python train.py --model="image denoising model" --dataset="aerial photos of the United States (SatlasPretrain)" --train_examples=101725 --image_size=32 --crop_scale_min=1 --horizontal_flip=true --task="denoising" --loss="charbonnier" --noise_std=0.2 --arch="convnext" --isotropic=false --norm="layernorm" --hidden_act="gelu" --mlp_ratio=4 --inner_norm=false --patch_size=[1, 1] --depths=[16] --widths=[80] --kernel_size=7 --init="trunc_normal_002" --residual_init="zero_last" --optimizer="cautious_adamw" --learning_rate=0.0022 --beta1=0.9 --beta2=0.99 --eps=1e-08 --max_grad_norm=1.0 --gradient_centralization=true --max_steps=6500 --batch_size=256 --epochs=16.4 --lr_schedule="wsd_sqrt" --decay_fraction=0.2 --final_lr_fraction=0 --warmup_steps=1300 --weight_decay=0.2
Rows from block 12 of a small image denoising model, named by matrix and row number. Rows with one number belong to one neuron. Each number is 500 + 25 x the weight over its row's rms, rounded and kept within 0 to 999. All counts start at 0. Numbers have three digits each.
After each neuron's rows are labels from the 100 images, of 14848, where the neuron reaches its highest value: "top examples" is what is common among them; "place" is the part of the image that holds the peak. Only what is clearly more common there than usual is listed. The data: aerial photos of the United States (SatlasPretrain). In brackets: how many of the 100, against the usual share in percent.
# fc1: MLP up (model.blocks.12.mlp.fc1.weight, 320x80), inputs 0-79
# fc2: MLP down (model.blocks.12.mlp.fc2.weight, 80x320, transposed), outputs 0-79

fc1.202:495478522531502529487499532498511508520506476460495461552491520489478489548458561513486524535555501473511487483510468490479467482493481512468467494461495476507506511516455514526497457493541505509467509515535497503483506510446516494507542478
fc2.202:487446489533494476536520559507496498510490474511505499481489523520589505493493489514510509510494482478478541520446521547503518515484491527497499490502534495503503535508522521483493460496470500540495496498506476482461457511449477503455505527
top examples: crop field (27 vs 8.9)
place: bottom right (55 vs 11.8)

fc1.253:509531477538473515544499449502519493517504521505510442496498549515492474520452491512536547503495522531532511537503546490475498497524497557522528529467514480500511512513498511504494533510459463512474487508529529521504445486512496485505512524
fc2.253:464490486494487516477504493498485467549492480478534527515496487468545480534548446514477516509534536449529478518509502506507488506530539540508463519506513518496490519550522512490492525478478504523539514464508516459471474508457516494488531509
top examples: building (72 vs 41.8)
place: top left (28 vs 11.8)

fc1.75:495492476532474521560513465513484470515535499511487459508495521508454477553498491493522517531503479498511514562512513500515471510533470507509518506457534488504541515497505504487454553496512457508472499424519518503505479488491498503509502526
fc2.75:476498483514505504499509529502517497513476505480516500484487502504617497539528485535501494533508514454482502533504496497522491508515508523492490506482535498505485496515522481497500529465486475549523518493528473461473470504469502496422514523
top examples: building (69 vs 41.8)
place: bottom right (35 vs 11.8)

fc1.20:493508478508463495570510469491496463484487526550518490519501535520453489520518509520568539502476540539538514497531534480508483529513506532537523523501512489487528487480516513465462538497472481482510516492541519510522488485512506495509507524
fc2.20:484511487513508511482507472471506453489500510488506494513503501481623501507543479485464490529504520500527491491517479476518479488516519505520465522489494514486473477538515491518522544481526463500516496483497523513512533514507537495437513474
top examples: building (69 vs 41.8)
place: top left (34 vs 11.8)

fc1.142:463503516546501548507491505527523519535497488490507475515473552515464503550484515506479500537514466508510483465513499494473477502492496542470471505480498506490483518511460502544503473483456525527489482497534516527467484482428498479508553502
fc2.142:486450528480494470550490546520476501509505448494479502499499523515567515514479468480504530504474483476495513520479513517501522509505502523485513492519533500510520513505515533466494463483498519529519507497510476465479456529434477480441533511
top examples: building (69 vs 41.8)
place: bottom left (34 vs 11.8)

fc1.17:497503533538512525468521528531544516532523497519505473503497529515443502556531516492489535563527469486473513454509528505486483517501487535481504502492506519488479517505465499526457472487450524523513520493546519526478519506463507493506493520
fc2.17:499471534492504474557485548504472479510502458479464500499462526518551510532477457489521519494479492478473508520486512491516528529502512529497514499503536491519525522504508523475508460473515516548516501497527494476499464507467470480423517526
top examples: building (71 vs 41.8)
place: bottom left (33 vs 11.8)

fc1.62:490501519548480522520515466499517492564494485490519502540528550508441496549506527507502543523499504512493505500498491496464459510503493545489504525487505510494497494512477516508489532488487555505479475496538533561467485474463516503501542514
fc2.62:501471514489481483510503489511478494506509468483499502478498535518546515504508467491501506523525502457514499517490496518526490512515512541490494511485541506516490504539545514488507499475481477519531490474512485413470443547436502502448523537
top examples: building (79 vs 41.8)
place: bottom left (32 vs 11.8)