From a checkpoint of a small image denoising model.
Model: 32-pixel images, norm layernorm, patch size [1, 1], widths [80].
Rows from block 7 of a small image denoising model, named by matrix and row number. Rows with one number belong to one neuron. Each number is 50 + 15 x the weight over its row's rms, rounded and kept within 0 to 99. All counts start at 0. After the name is the row's rms in percent of the matrix's.
After each neuron's rows are labels from the 100 images, of 14848, where the neuron reaches its highest value: "colour at peak" is the nearest of a few named colours to the mean colour under the peak; "responds to" is what is common among them. Only what is clearly more common there than usual is listed. The data: aerial photos of the United States (SatlasPretrain). In brackets: how many of the 100, against the usual share in percent.
# fc1: MLP up (model.blocks.7.mlp.fc1.weight, 320x80), inputs 0-79
# fc2: MLP down (model.blocks.7.mlp.fc2.weight, 80x320, transposed), outputs 0-79

fc1.244 093:51 66 54 18 42 50 61 42 49 29 71 38 45 53 76 55 12 37 60 53 44 58 54 54 48 88 42 46 29 53 19 61 72 35 56 33 49 62 62 56 49 23 50 38 54 59 47 54 70 50 51 38 66 49 31 34 44 40 75 47 46 33 69 44 31 27 27 72 57 44 55 28 41 34 60 44 29 44 17 46
fc2.244 084:70 40 61 60 65 43 50 49 40 80 54 50 56 35 43 43 64 54 43 57 65 54 60 27 57 40 50 47 33 39 56 66 57 00 73 62 55 20 39 49 42 71 61 66 66 69 18 49 61 31 50 38 44 57 55 71 57 53 41 52 52 68 43 47 26 48 82 44 59 29 40 45 29 57 51 42 35 24 47 34
colour at peak: pink (53 vs 7.1)
responds to: building (82 vs 41.8)

fc1.84 094:71 62 53 41 59 42 46 39 37 35 77 49 37 45 49 40 43 60 75 61 52 67 73 45 55 99 55 42 24 63 31 57 67 58 85 50 55 54 43 50 53 49 52 36 42 36 33 49 79 50 28 51 53 42 27 47 48 46 56 33 56 37 74 56 51 36 44 57 56 29 83 31 59 31 42 42 32 44 66 51
fc2.84 073:57 54 37 76 67 42 43 57 53 73 35 59 39 46 45 37 32 68 59 67 34 59 28 37 41 66 58 80 50 46 47 71 62 15 75 67 59 22 56 67 57 57 44 56 63 15 37 55 53 41 52 33 67 50 72 23 45 37 58 49 36 42 40 51 44 40 57 41 69 35 63 52 33 57 60 62 63 76 15 31
colour at peak: pink (31 vs 7.1)
responds to: building (73 vs 41.8)

fc1.7 084:50 79 46 44 77 31 49 58 25 49 51 39 42 44 62 42 82 76 63 48 61 56 37 53 57 53 33 51 49 78 37 35 60 18 46 57 39 40 17 35 51 30 54 30 33 44 52 33 59 61 44 64 42 33 60 33 45 35 51 40 25 55 86 57 63 37 59 59 57 39 71 24 50 54 54 68 45 18 41 66
fc2.7 113:24 30 45 41 61 47 24 68 66 67 20 51 60 63 57 51 34 79 50 65 38 59 75 55 35 61 75 43 73 67 61 53 61 49 50 67 37 67 64 55 57 36 36 54 46 61 54 62 38 48 31 57 45 60 42 29 51 51 63 30 25 55 40 70 32 27 38 23 50 26 64 44 53 47 31 21 72 28 49 68
colour at peak: pink (40 vs 7.1)
responds to: building (81 vs 41.8)

fc1.41 112:29 53 45 47 60 35 46 53 46 50 78 44 17 40 43 57 45 50 55 40 44 38 46 52 47 68 05 49 60 67 48 40 69 27 68 30 09 38 41 46 60 30 40 53 54 46 50 44 65 55 41 38 51 67 43 40 55 41 69 39 36 50 54 39 46 36 22 66 98 51 57 35 71 26 43 47 36 46 44 25
fc2.41 117:55 37 45 66 72 57 51 68 45 67 41 52 49 58 40 56 57 69 49 51 42 32 58 44 35 73 83 32 69 49 68 29 73 18 54 48 55 68 35 39 63 29 67 50 59 57 31 62 44 37 39 56 27 88 67 32 39 44 35 58 80 61 41 51 48 34 40 51 45 31 67 42 57 23 52 27 26 46 26 58
colour at peak: pink (60 vs 7.1)
responds to: building (75 vs 41.8)

fc1.142 086:43 86 27 79 51 58 49 31 67 17 57 50 40 33 36 58 34 49 20 65 40 57 61 32 61 53 66 46 60 61 28 29 57 57 78 49 29 72 55 15 51 65 47 69 40 49 64 46 39 53 44 47 54 37 40 49 44 44 47 43 30 54 64 68 57 30 53 52 72 34 70 72 66 66 38 64 20 56 53 53
fc2.142 065:22 50 44 30 39 40 67 54 47 26 57 48 53 56 76 42 60 60 40 57 30 91 51 63 44 45 56 47 81 53 39 72 66 67 11 37 16 64 32 61 46 26 54 50 36 20 54 66 61 53 47 34 63 38 32 65 43 22 50 59 49 54 52 38 48 46 45 35 34 42 37 78 63 48 63 62 50 44 63 59
colour at peak: grey (88 vs 50.5)
responds to: building (68 vs 41.8)

fc1.37 121:47 61 40 57 59 53 48 39 50 24 82 46 62 41 66 56 17 49 37 59 73 42 50 56 58 51 52 55 23 17 43 67 62 64 48 71 52 57 43 86 60 74 37 58 55 43 24 51 52 60 35 59 71 47 29 53 59 37 42 48 46 19 65 60 47 31 26 56 54 33 65 62 79 30 31 40 53 59 72 29
fc2.37 085:71 62 62 45 25 43 72 60 33 46 27 56 17 56 26 41 46 44 41 32 71 44 71 61 47 58 39 28 51 21 34 45 71 61 70 49 74 35 69 51 65 43 52 51 62 55 51 35 49 23 50 59 57 55 68 32 43 64 53 39 33 18 38 33 22 46 37 54 86 46 64 59 64 63 66 53 53 40 59 64
colour at peak: grey (79 vs 50.5)
responds to: building (86 vs 41.8)

fc1.130 091:65 72 64 31 36 39 00 63 40 61 99 38 44 45 71 50 49 56 42 51 77 58 62 34 49 64 22 49 70 54 55 47 52 34 52 49 54 48 49 54 29 40 57 39 48 45 26 51 45 60 64 59 62 59 40 38 64 43 48 52 26 26 47 60 56 37 32 55 55 32 49 64 55 69 56 61 47 40 22 38
fc2.130 089:59 34 52 68 53 86 48 62 51 63 62 49 60 57 34 57 61 47 32 43 42 41 74 26 30 67 72 43 67 50 53 38 69 50 69 25 24 60 66 53 61 52 57 80 62 43 12 47 35 34 49 40 37 51 79 71 36 42 50 48 71 63 30 38 35 55 51 65 58 32 23 49 43 31 60 63 32 49 33 59
colour at peak: pink (38 vs 7.1)
responds to: building (82 vs 41.8)

fc1.206 073:54 44 48 38 29 72 48 54 99 45 40 42 42 60 59 68 28 72 22 31 82 72 47 58 47 32 34 48 23 23 54 82 39 71 54 65 38 55 44 55 55 30 48 66 52 45 62 56 56 37 56 58 51 66 49 36 59 39 60 63 63 48 61 71 46 50 39 28 47 29 50 47 56 59 25 34 63 39 57 43
fc2.206 078:58 42 57 40 43 80 45 63 25 66 83 56 59 59 52 46 55 62 37 53 20 34 79 63 24 75 63 36 35 45 37 30 63 33 57 49 52 56 41 43 62 37 37 47 51 55 55 41 77 56 82 71 28 70 50 47 33 39 58 56 48 48 32 40 69 23 45 83 67 54 65 40 30 58 43 40 57 30 50 60
colour at peak: brown (80 vs 35.2)
responds to: crop field (29 vs 8.9)

fc1.143 121:56 48 91 64 33 64 56 60 76 59 28 53 36 82 46 59 57 57 54 14 47 53 48 00 63 47 71 67 47 55 39 72 64 55 56 11 29 36 37 50 66 62 55 52 50 62 72 47 50 28 54 43 32 50 53 55 62 40 38 59 46 45 43 52 35 78 45 57 44 42 69 49 34 58 68 54 56 50 51 48
fc2.143 178:43 48 45 51 48 02 55 64 18 47 39 38 46 43 53 45 68 51 60 76 52 55 48 45 70 65 41 32 69 39 32 71 31 92 41 83 83 39 66 59 57 55 53 33 40 61 87 43 55 37 60 37 60 59 52 54 69 53 66 57 30 44 63 59 55 46 43 48 42 56 51 39 76 34 33 41 49 50 49 60
colour at peak: pink (29 vs 7.1)
responds to: building (78 vs 41.8)

fc1.124 078:38 54 61 45 73 41 47 53 57 66 32 37 29 63 34 51 57 66 60 14 56 72 57 07 48 52 59 52 35 43 59 33 85 36 39 64 60 67 48 40 35 61 29 53 38 60 74 57 57 48 45 14 73 33 39 50 51 48 53 64 29 57 45 50 18 59 53 44 60 39 50 49 41 70 73 45 41 23 35 62
fc2.124 083:51 43 76 47 53 31 63 52 26 55 72 77 31 41 37 39 61 49 71 44 70 71 53 38 52 41 52 35 55 21 35 50 69 01 55 50 69 48 44 44 70 53 68 32 48 48 15 52 61 54 42 38 48 73 47 45 54 64 42 56 47 63 61 43 74 53 68 60 50 77 59 64 62 68 65 32 18 44 49 50
colour at peak: pink (31 vs 7.1)
responds to: building (68 vs 41.8)

fc1.140 133:31 59 31 63 53 58 52 63 66 56 43 44 38 27 70 64 51 74 57 40 65 80 60 39 48 29 62 27 54 49 41 39 57 71 43 24 50 65 53 38 67 65 55 76 30 58 63 41 35 43 24 24 46 21 85 41 69 30 54 67 48 55 39 57 57 46 37 45 55 42 44 64 55 21 43 30 48 58 79 33
fc2.140 138:55 51 62 94 54 60 51 24 51 56 47 34 38 61 30 45 48 63 51 51 54 47 50 42 37 61 49 69 55 29 77 71 44 46 76 47 46 31 56 66 39 60 51 54 59 44 38 32 93 58 46 25 59 38 76 33 45 53 47 78 38 50 24 36 33 47 49 39 57 17 63 65 23 43 51 59 44 43 33 24
colour at peak: grey (83 vs 50.5)
responds to: building (71 vs 41.8)

fc1.92 116:47 65 39 25 30 66 79 56 37 71 41 36 15 36 39 60 34 28 64 56 25 03 56 71 60 41 42 34 58 42 30 70 65 77 53 29 49 54 34 59 66 38 48 43 49 36 58 18 35 63 34 42 46 62 39 46 52 41 52 39 55 55 39 51 49 53 71 58 69 51 55 47 57 78 54 53 54 40 27 47
fc2.92 126:59 41 74 19 60 74 45 37 40 66 70 62 75 58 59 40 41 29 47 42 55 61 52 59 70 30 43 55 30 69 39 37 47 42 23 30 50 43 56 24 54 57 55 62 22 54 32 53 60 45 25 45 61 21 32 55 44 44 46 26 54 60 88 49 58 53 76 57 62 63 36 56 39 74 42 34 21 47 60 44
colour at peak: grey (80 vs 50.5)
responds to: building (90 vs 41.8)

fc1.119 097:39 67 49 52 67 51 23 50 57 52 23 34 47 62 80 62 32 73 25 24 53 62 85 37 51 37 43 68 19 24 58 90 39 50 62 48 48 65 41 63 60 73 61 55 43 38 57 43 53 58 83 60 53 56 61 39 57 42 51 51 49 47 65 63 59 27 44 28 54 32 75 60 72 57 57 61 58 52 51 44
fc2.119 089:10 59 60 41 55 10 43 77 75 35 36 97 46 44 74 33 35 60 62 42 53 55 93 60 53 46 52 52 58 53 48 57 49 53 41 64 20 67 28 64 56 40 37 58 47 45 79 73 42 54 57 60 46 56 35 44 49 49 63 51 18 48 40 52 62 46 47 47 47 44 52 37 46 60 45 41 37 40 46 67
colour at peak: brown (66 vs 35.2)
responds to: building (72 vs 41.8)

fc1.181 094:51 80 48 35 47 44 52 91 82 45 56 66 55 14 52 39 78 51 44 44 56 62 73 53 42 23 40 39 56 58 36 48 34 44 65 52 43 29 46 44 59 51 64 62 37 44 42 38 52 53 32 37 42 98 42 11 45 18 49 53 42 52 47 58 76 44 48 58 70 53 55 47 74 37 49 49 51 51 51 42
fc2.181 084:61 30 49 55 56 46 49 38 44 39 52 34 49 66 44 39 67 28 69 36 56 42 26 64 68 24 30 53 62 48 54 61 51 20 48 28 69 73 68 65 49 42 81 56 61 63 29 49 42 62 23 33 64 86 54 38 20 51 44 42 68 54 63 53 35 60 39 33 60 71 37 48 55 31 79 64 63 70 53 49
colour at peak: grey (77 vs 50.5)
responds to: building (84 vs 41.8)

fc1.75 083:49 52 32 48 59 50 44 38 23 35 55 73 63 35 35 38 69 58 36 57 53 24 61 45 74 42 46 66 58 60 51 51 45 54 73 57 45 51 75 76 53 59 43 54 42 15 43 25 48 43 64 40 39 38 60 38 55 41 43 25 44 34 55 80 71 36 38 49 62 17 75 58 54 48 99 46 49 53 64 37
fc2.75 091:46 42 31 49 65 53 59 74 48 30 33 25 63 59 61 75 32 73 43 60 47 35 23 54 55 55 57 42 53 58 77 55 54 10 20 58 59 64 46 22 50 63 39 54 45 59 44 93 40 36 56 54 45 66 64 57 35 54 60 61 49 59 48 40 24 31 59 46 74 26 49 58 57 38 39 49 28 44 24 49
colour at peak: grey (80 vs 50.5)
responds to: building (69 vs 41.8)

fc1.194 104:31 76 47 46 35 52 70 51 32 14 76 50 54 47 64 53 51 52 50 38 24 37 44 58 63 61 47 61 71 61 69 36 64 42 54 56 36 10 63 14 76 43 47 45 69 49 38 51 43 46 40 29 51 36 43 54 48 59 44 74 09 45 77 48 23 37 41 55 31 59 54 47 62 46 65 49 29 47 44 54
fc2.194 096:24 49 41 37 49 55 58 59 42 35 51 62 25 60 53 49 38 65 50 35 28 54 55 70 39 53 57 51 71 35 36 51 58 57 35 51 46 82 36 59 71 28 66 33 38 29 66 65 55 47 77 50 55 68 38 56 56 50 47 84 32 28 46 53 73 61 26 37 24 64 28 31 59 38 29 32 51 48 79 78
colour at peak: pink (30 vs 7.1)
responds to: building (77 vs 41.8)

fc1.116 110:56 70 07 57 51 60 30 39 36 52 74 42 59 02 49 68 31 37 31 74 45 49 52 87 52 49 41 52 51 29 54 51 52 58 41 74 65 68 47 66 32 39 47 34 43 36 27 62 32 61 44 53 50 47 71 44 43 37 77 37 69 45 39 51 73 21 58 43 57 51 51 51 63 52 36 55 36 59 44 40
fc2.116 082:70 38 57 42 46 00 87 47 39 49 40 40 55 48 51 50 49 48 65 60 53 53 35 58 80 43 38 27 35 28 24 35 63 54 39 81 90 31 50 45 38 51 67 44 43 49 67 34 71 33 50 47 64 60 54 41 83 78 47 52 53 28 49 47 43 46 56 54 54 55 65 46 60 48 56 34 37 34 55 56
colour at peak: grey (84 vs 50.5)
responds to: building (86 vs 41.8)

fc1.49 090:42 42 80 48 48 46 70 57 72 51 73 62 57 24 47 56 63 41 42 48 49 25 63 51 47 07 46 44 46 87 46 38 53 21 68 85 56 43 43 45 66 59 35 68 37 43 50 49 60 59 58 71 61 85 43 34 59 25 42 36 50 31 29 41 67 31 36 52 60 44 52 39 65 52 60 43 71 56 53 37
fc2.49 078:37 67 61 30 45 39 70 34 46 43 38 62 81 51 46 60 58 27 55 21 59 48 64 45 52 20 14 58 54 68 52 67 45 33 32 69 43 58 52 52 52 51 46 38 59 45 42 55 42 53 46 61 66 19 48 64 38 37 61 48 13 39 92 64 62 65 44 41 82 59 23 47 33 67 56 56 57 52 57 49
colour at peak: grey (83 vs 50.5)
responds to: building (74 vs 41.8)

fc1.108 089:21 71 00 56 55 54 41 65 27 48 58 58 71 28 47 44 48 43 36 60 74 52 63 23 34 61 23 49 30 60 52 22 82 47 46 43 49 58 69 64 49 70 59 62 44 38 57 63 67 39 56 48 55 57 43 51 45 25 40 31 54 62 32 45 59 44 40 78 40 59 65 80 41 42 39 63 46 62 40 43
fc2.108 088:34 39 61 43 69 15 75 47 65 53 39 52 51 58 45 44 39 48 63 48 69 35 47 67 66 11 35 34 38 70 68 55 70 13 54 54 57 50 30 44 34 56 55 68 52 59 23 59 68 65 37 72 53 52 41 49 50 68 44 57 30 56 46 59 36 53 51 05 56 49 79 70 44 63 62 45 33 49 64 46
colour at peak: pink (44 vs 7.1)
responds to: building (76 vs 41.8)

fc1.129 138:44 78 44 47 34 60 55 57 57 24 45 50 32 28 69 29 36 51 69 45 49 52 53 28 53 55 55 59 68 60 51 57 80 58 84 46 49 36 52 39 82 34 46 58 39 50 37 31 60 66 49 46 52 42 27 46 30 50 34 55 55 38 11 52 48 46 35 52 42 55 47 60 46 85 61 77 28 63 16 71
fc2.129 143:41 50 48 27 47 57 26 65 39 42 68 49 60 69 59 61 43 49 44 43 43 38 42 64 47 39 55 37 51 45 46 41 53 59 04 49 57 85 49 37 61 26 68 51 37 34 65 65 34 51 52 62 40 67 22 71 35 42 58 42 63 59 89 49 72 37 35 52 22 72 31 60 55 57 47 45 37 64 86 64
colour at peak: grey (87 vs 50.5)
responds to: building (94 vs 41.8)

fc1.33 112:43 82 57 40 54 39 48 73 61 49 60 48 39 47 64 64 33 48 42 40 28 46 48 57 50 68 52 41 64 51 51 44 68 39 40 30 36 57 20 33 57 20 29 57 41 99 36 40 44 79 29 54 58 34 58 55 30 52 56 48 31 67 47 21 28 56 55 75 27 61 46 51 61 56 42 35 26 54 33 38
fc2.33 123:74 45 56 49 44 57 70 49 44 52 36 46 63 26 41 57 82 44 32 53 87 36 42 37 70 42 49 31 41 61 56 33 40 33 56 43 75 34 60 16 26 66 48 61 59 97 37 36 57 32 46 55 35 61 51 71 33 56 43 57 61 66 47 37 38 54 69 44 81 48 57 75 51 52 68 55 35 52 57 43
colour at peak: pink (44 vs 7.1)
responds to: building (92 vs 41.8)

fc1.101 109:32 74 73 43 47 47 45 60 58 58 53 29 28 22 50 39 45 56 37 62 66 39 66 56 48 38 28 68 36 50 46 30 75 38 34 48 28 46 46 31 52 23 63 44 56 72 34 29 80 66 65 65 51 16 58 39 64 24 31 52 40 62 46 45 71 38 45 64 56 28 63 45 53 31 58 69 51 40 35 74
fc2.101 100:36 42 46 26 79 23 40 59 61 77 27 61 64 46 49 59 64 65 49 32 60 63 80 57 33 77 59 45 74 67 52 62 66 45 57 70 32 50 43 61 43 26 31 51 54 62 46 50 13 51 39 56 32 49 58 77 64 19 53 41 40 73 68 61 40 47 23 53 44 36 68 40 57 36 47 36 34 48 49 48
colour at peak: pink (48 vs 7.1)
responds to: building (91 vs 41.8)

fc1.135 121:44 71 37 44 36 53 51 59 65 52 49 63 41 45 52 59 33 54 64 50 63 59 68 38 60 60 39 58 29 38 51 46 63 65 58 32 25 41 51 44 54 56 23 46 24 36 32 26 60 57 61 67 47 70 42 42 99 65 53 29 47 65 45 63 22 50 57 59 48 33 61 37 61 12 74 54 43 53 07 47
fc2.135 150:61 71 45 23 42 57 57 38 57 29 50 33 43 46 52 59 40 38 66 00 80 47 31 36 72 73 46 84 36 52 42 42 31 61 30 40 42 20 40 51 32 58 49 33 53 60 58 36 50 55 60 51 56 26 52 69 48 36 22 60 49 53 44 40 52 75 41 43 49 69 40 30 59 42 63 67 48 62 47 24
colour at peak: grey (82 vs 50.5)
responds to: building (95 vs 41.8)

fc1.23 067:44 63 20 42 38 42 37 50 65 26 56 27 55 33 72 58 41 37 23 34 47 52 59 61 78 48 53 36 69 65 55 56 68 34 72 51 46 52 70 40 49 45 47 28 54 36 58 27 50 41 56 24 59 43 60 44 25 22 53 20 43 43 27 78 63 51 36 37 65 30 50 71 66 70 42 62 77 61 51 66
fc2.23 068:68 73 59 45 36 54 35 52 49 41 31 56 43 48 57 63 54 60 41 64 39 54 99 64 50 66 47 55 43 57 25 43 48 65 53 38 39 57 44 44 36 52 45 50 40 41 69 67 39 34 57 73 52 40 54 51 72 33 54 58 70 54 56 43 64 42 36 58 56 34 36 55 70 50 63 69 46 00 41 34
colour at peak: grey (88 vs 50.5)
responds to: building (67 vs 41.8)

fc1.178 115:47 52 57 31 46 44 40 59 42 43 59 18 39 38 52 44 48 49 41 48 49 40 60 63 57 22 63 47 48 79 52 40 46 00 37 57 51 69 41 50 32 55 51 63 50 43 63 36 57 59 67 61 66 58 33 30 38 17 49 73 44 58 76 56 99 31 46 48 59 51 62 44 60 35 75 70 57 53 42 60
fc2.178 116:50 39 42 66 40 61 29 52 39 47 33 52 57 57 46 72 60 39 27 47 34 47 67 44 36 96 47 55 83 61 57 74 52 68 55 49 31 80 90 64 51 48 55 45 55 60 61 55 18 31 44 37 53 41 70 47 50 38 63 44 46 58 68 49 26 49 42 36 61 40 14 37 63 28 49 66 54 49 44 71
colour at peak: grey (89 vs 50.5)
responds to: building (80 vs 41.8)

fc1.70 104:26 55 32 55 23 64 55 56 52 51 72 58 45 47 57 82 34 53 34 40 52 37 59 59 62 50 51 54 50 29 51 72 43 99 57 50 48 66 67 92 47 60 61 48 59 52 47 49 46 33 50 61 44 10 50 46 56 29 54 34 42 43 52 83 44 38 50 20 49 28 50 20 58 58 66 60 61 58 44 45
fc2.70 142:33 62 53 49 50 50 65 49 65 46 42 64 62 68 57 58 39 36 54 67 56 42 56 62 44 65 36 70 46 60 54 45 48 73 61 34 33 64 49 76 41 47 23 38 41 07 47 58 39 76 56 67 60 19 46 31 49 32 64 28 47 53 46 62 98 61 23 49 33 54 49 33 35 55 44 79 71 50 35 45
colour at peak: brown (63 vs 35.2)
responds to: building (79 vs 41.8)

fc1.272 128:56 72 39 73 46 50 54 67 42 74 48 65 50 34 61 53 16 80 76 61 86 37 61 19 62 58 37 32 45 42 51 63 54 56 21 29 41 59 48 43 67 43 61 62 33 48 29 34 54 61 43 51 55 35 43 38 57 54 45 61 38 45 38 51 42 43 73 56 66 30 65 49 46 37 47 18 35 57 62 13
fc2.272 142:70 43 49 88 45 37 35 40 59 54 39 58 36 47 36 46 49 67 53 66 47 66 52 34 57 58 48 72 38 48 70 58 30 49 79 42 48 26 73 62 60 73 43 49 47 55 51 51 42 47 32 27 68 45 69 30 70 57 50 61 44 49 20 46 38 44 70 46 61 06 74 55 27 50 61 65 65 63 21 29
colour at peak: grey (82 vs 50.5)
responds to: building (92 vs 41.8)

fc1.112 084:58 54 56 59 35 18 54 60 65 76 56 59 16 62 34 61 38 46 47 51 68 54 44 27 72 59 32 46 17 81 35 74 55 71 72 74 40 77 40 41 39 48 62 36 56 40 46 50 55 82 57 71 50 49 57 58 81 40 54 36 39 33 55 55 52 50 55 47 84 46 65 61 52 47 35 45 49 35 30 49
fc2.112 061:54 82 60 41 38 53 37 50 24 24 46 86 11 47 46 41 59 51 58 50 35 39 24 32 44 73 44 57 50 33 62 74 60 55 43 41 45 35 32 34 72 50 48 47 63 80 54 46 37 36 55 54 56 52 64 30 44 39 52 74 32 51 61 43 60 61 27 45 56 48 59 43 68 49 58 54 54 95 70 66
colour at peak: grey (83 vs 50.5)
responds to: crop field (25 vs 8.9)

fc1.159 088:75 64 21 39 48 43 30 64 41 59 44 48 38 00 74 73 65 52 48 58 66 54 50 57 60 63 59 47 49 57 67 62 42 47 47 29 63 45 50 68 24 46 56 32 15 56 42 61 23 78 56 52 54 57 62 26 51 48 67 40 32 62 43 59 54 44 56 39 21 54 44 32 71 61 77 44 55 53 26 50
fc2.159 107:53 39 66 48 43 69 30 48 67 54 74 70 46 46 68 55 36 46 42 64 46 61 50 56 43 63 51 85 46 49 39 50 19 70 46 31 20 44 52 64 49 66 45 32 62 54 56 46 46 70 62 64 54 31 52 14 53 41 60 37 48 62 48 51 65 48 51 96 47 37 42 48 30 72 12 64 77 68 47 49
colour at peak: grey (93 vs 50.5)
responds to: building (89 vs 41.8)

fc1.78 104:53 49 46 74 48 21 29 52 31 55 66 56 42 38 57 69 40 76 78 47 69 75 69 65 57 70 59 46 34 26 43 58 53 71 54 64 50 63 44 32 42 54 43 43 39 47 24 30 55 78 29 49 41 55 50 44 57 57 78 37 46 35 59 46 71 29 27 58 62 51 71 51 57 14 53 35 35 47 50 18
fc2.78 097:56 72 51 91 40 34 78 50 39 25 51 42 45 54 46 54 57 52 79 66 26 23 28 52 50 49 40 32 35 25 53 51 43 58 65 79 62 44 56 63 35 46 57 53 58 17 70 51 56 55 67 47 39 50 61 41 62 66 46 67 65 46 41 36 74 65 19 40 34 29 48 48 54 52 74 67 31 56 57 34
colour at peak: grey (76 vs 50.5)
responds to: building (88 vs 41.8)

fc1.176 105:14 32 80 42 36 69 42 60 25 52 31 45 48 71 58 41 47 56 53 38 56 50 59 64 51 23 58 72 22 03 47 54 34 73 38 36 43 69 36 37 67 43 61 71 80 66 60 27 64 59 59 48 58 55 67 43 54 38 62 74 53 56 49 47 71 50 45 64 57 35 51 34 68 61 58 66 47 44 49 51
fc2.176 115:40 71 62 36 34 33 35 51 75 33 37 50 48 30 61 47 28 67 56 45 51 47 62 63 44 44 38 65 18 76 40 24 32 78 51 35 42 54 28 57 60 49 22 16 26 60 50 46 58 65 66 71 46 61 29 49 65 58 46 50 59 38 50 69 43 45 44 52 51 40 74 57 56 70 23 67 82 38 59 44
colour at peak: grey (76 vs 50.5)
responds to: building (80 vs 41.8)

fc1.296 123:04 51 06 57 50 64 51 46 68 53 40 52 54 15 60 50 38 64 43 42 71 44 60 50 62 76 62 56 18 10 49 52 46 84 57 44 63 64 47 71 49 47 31 32 28 57 51 60 88 55 46 44 38 49 48 48 49 41 51 24 57 68 59 55 38 34 49 52 57 47 51 31 56 49 50 46 43 58 50 44
fc2.296 110:67 33 37 58 40 79 63 53 37 60 67 27 60 66 43 60 65 42 39 43 46 47 40 22 43 66 61 41 56 26 39 51 46 76 57 47 51 36 78 56 57 54 65 76 64 49 69 15 36 31 38 26 57 41 89 79 42 51 53 49 54 44 39 36 39 51 52 69 54 47 18 27 59 29 61 49 43 51 47 69
colour at peak: grey (82 vs 50.5)
responds to: building (74 vs 41.8)

fc1.110 110:62 56 27 46 48 33 64 15 27 32 68 54 60 49 55 47 28 54 46 63 31 48 44 66 46 93 37 41 37 53 44 50 84 47 35 65 60 79 39 49 75 33 43 66 49 54 17 47 63 63 07 35 52 46 33 53 54 54 45 25 51 40 66 45 39 38 39 61 45 38 53 56 69 29 53 43 41 47 54 52
fc2.110 087:66 46 55 75 62 21 52 57 70 49 19 53 29 49 41 55 42 61 44 60 77 47 50 44 60 60 49 60 69 33 32 51 51 68 70 67 68 19 70 66 56 62 47 24 52 45 65 50 53 42 74 52 53 56 59 22 69 65 47 36 48 13 22 59 46 43 32 40 68 37 66 46 51 35 35 62 76 38 29 44
colour at peak: pink (40 vs 7.1)
responds to: building (82 vs 41.8)

fc1.256 118:58 58 88 44 17 50 64 54 59 61 79 62 40 73 48 65 36 46 58 23 49 48 40 22 73 51 54 45 21 05 59 52 34 53 54 68 46 75 39 41 50 64 33 55 62 72 39 35 51 63 51 41 63 46 55 48 45 44 78 69 37 55 47 50 39 82 40 33 42 42 49 50 32 68 55 51 62 36 37 40
fc2.256 146:32 51 51 52 57 99 57 49 72 38 56 50 26 44 28 61 33 46 24 16 51 45 51 66 35 67 52 67 61 53 71 49 50 56 65 08 18 67 53 50 65 56 35 52 33 58 33 45 47 71 55 59 42 43 35 44 25 44 51 48 49 47 32 50 37 40 40 61 62 43 54 79 29 51 36 66 59 63 61 47
colour at peak: brown (71 vs 35.2); black (25 vs 3.1)
responds to: building (71 vs 41.8)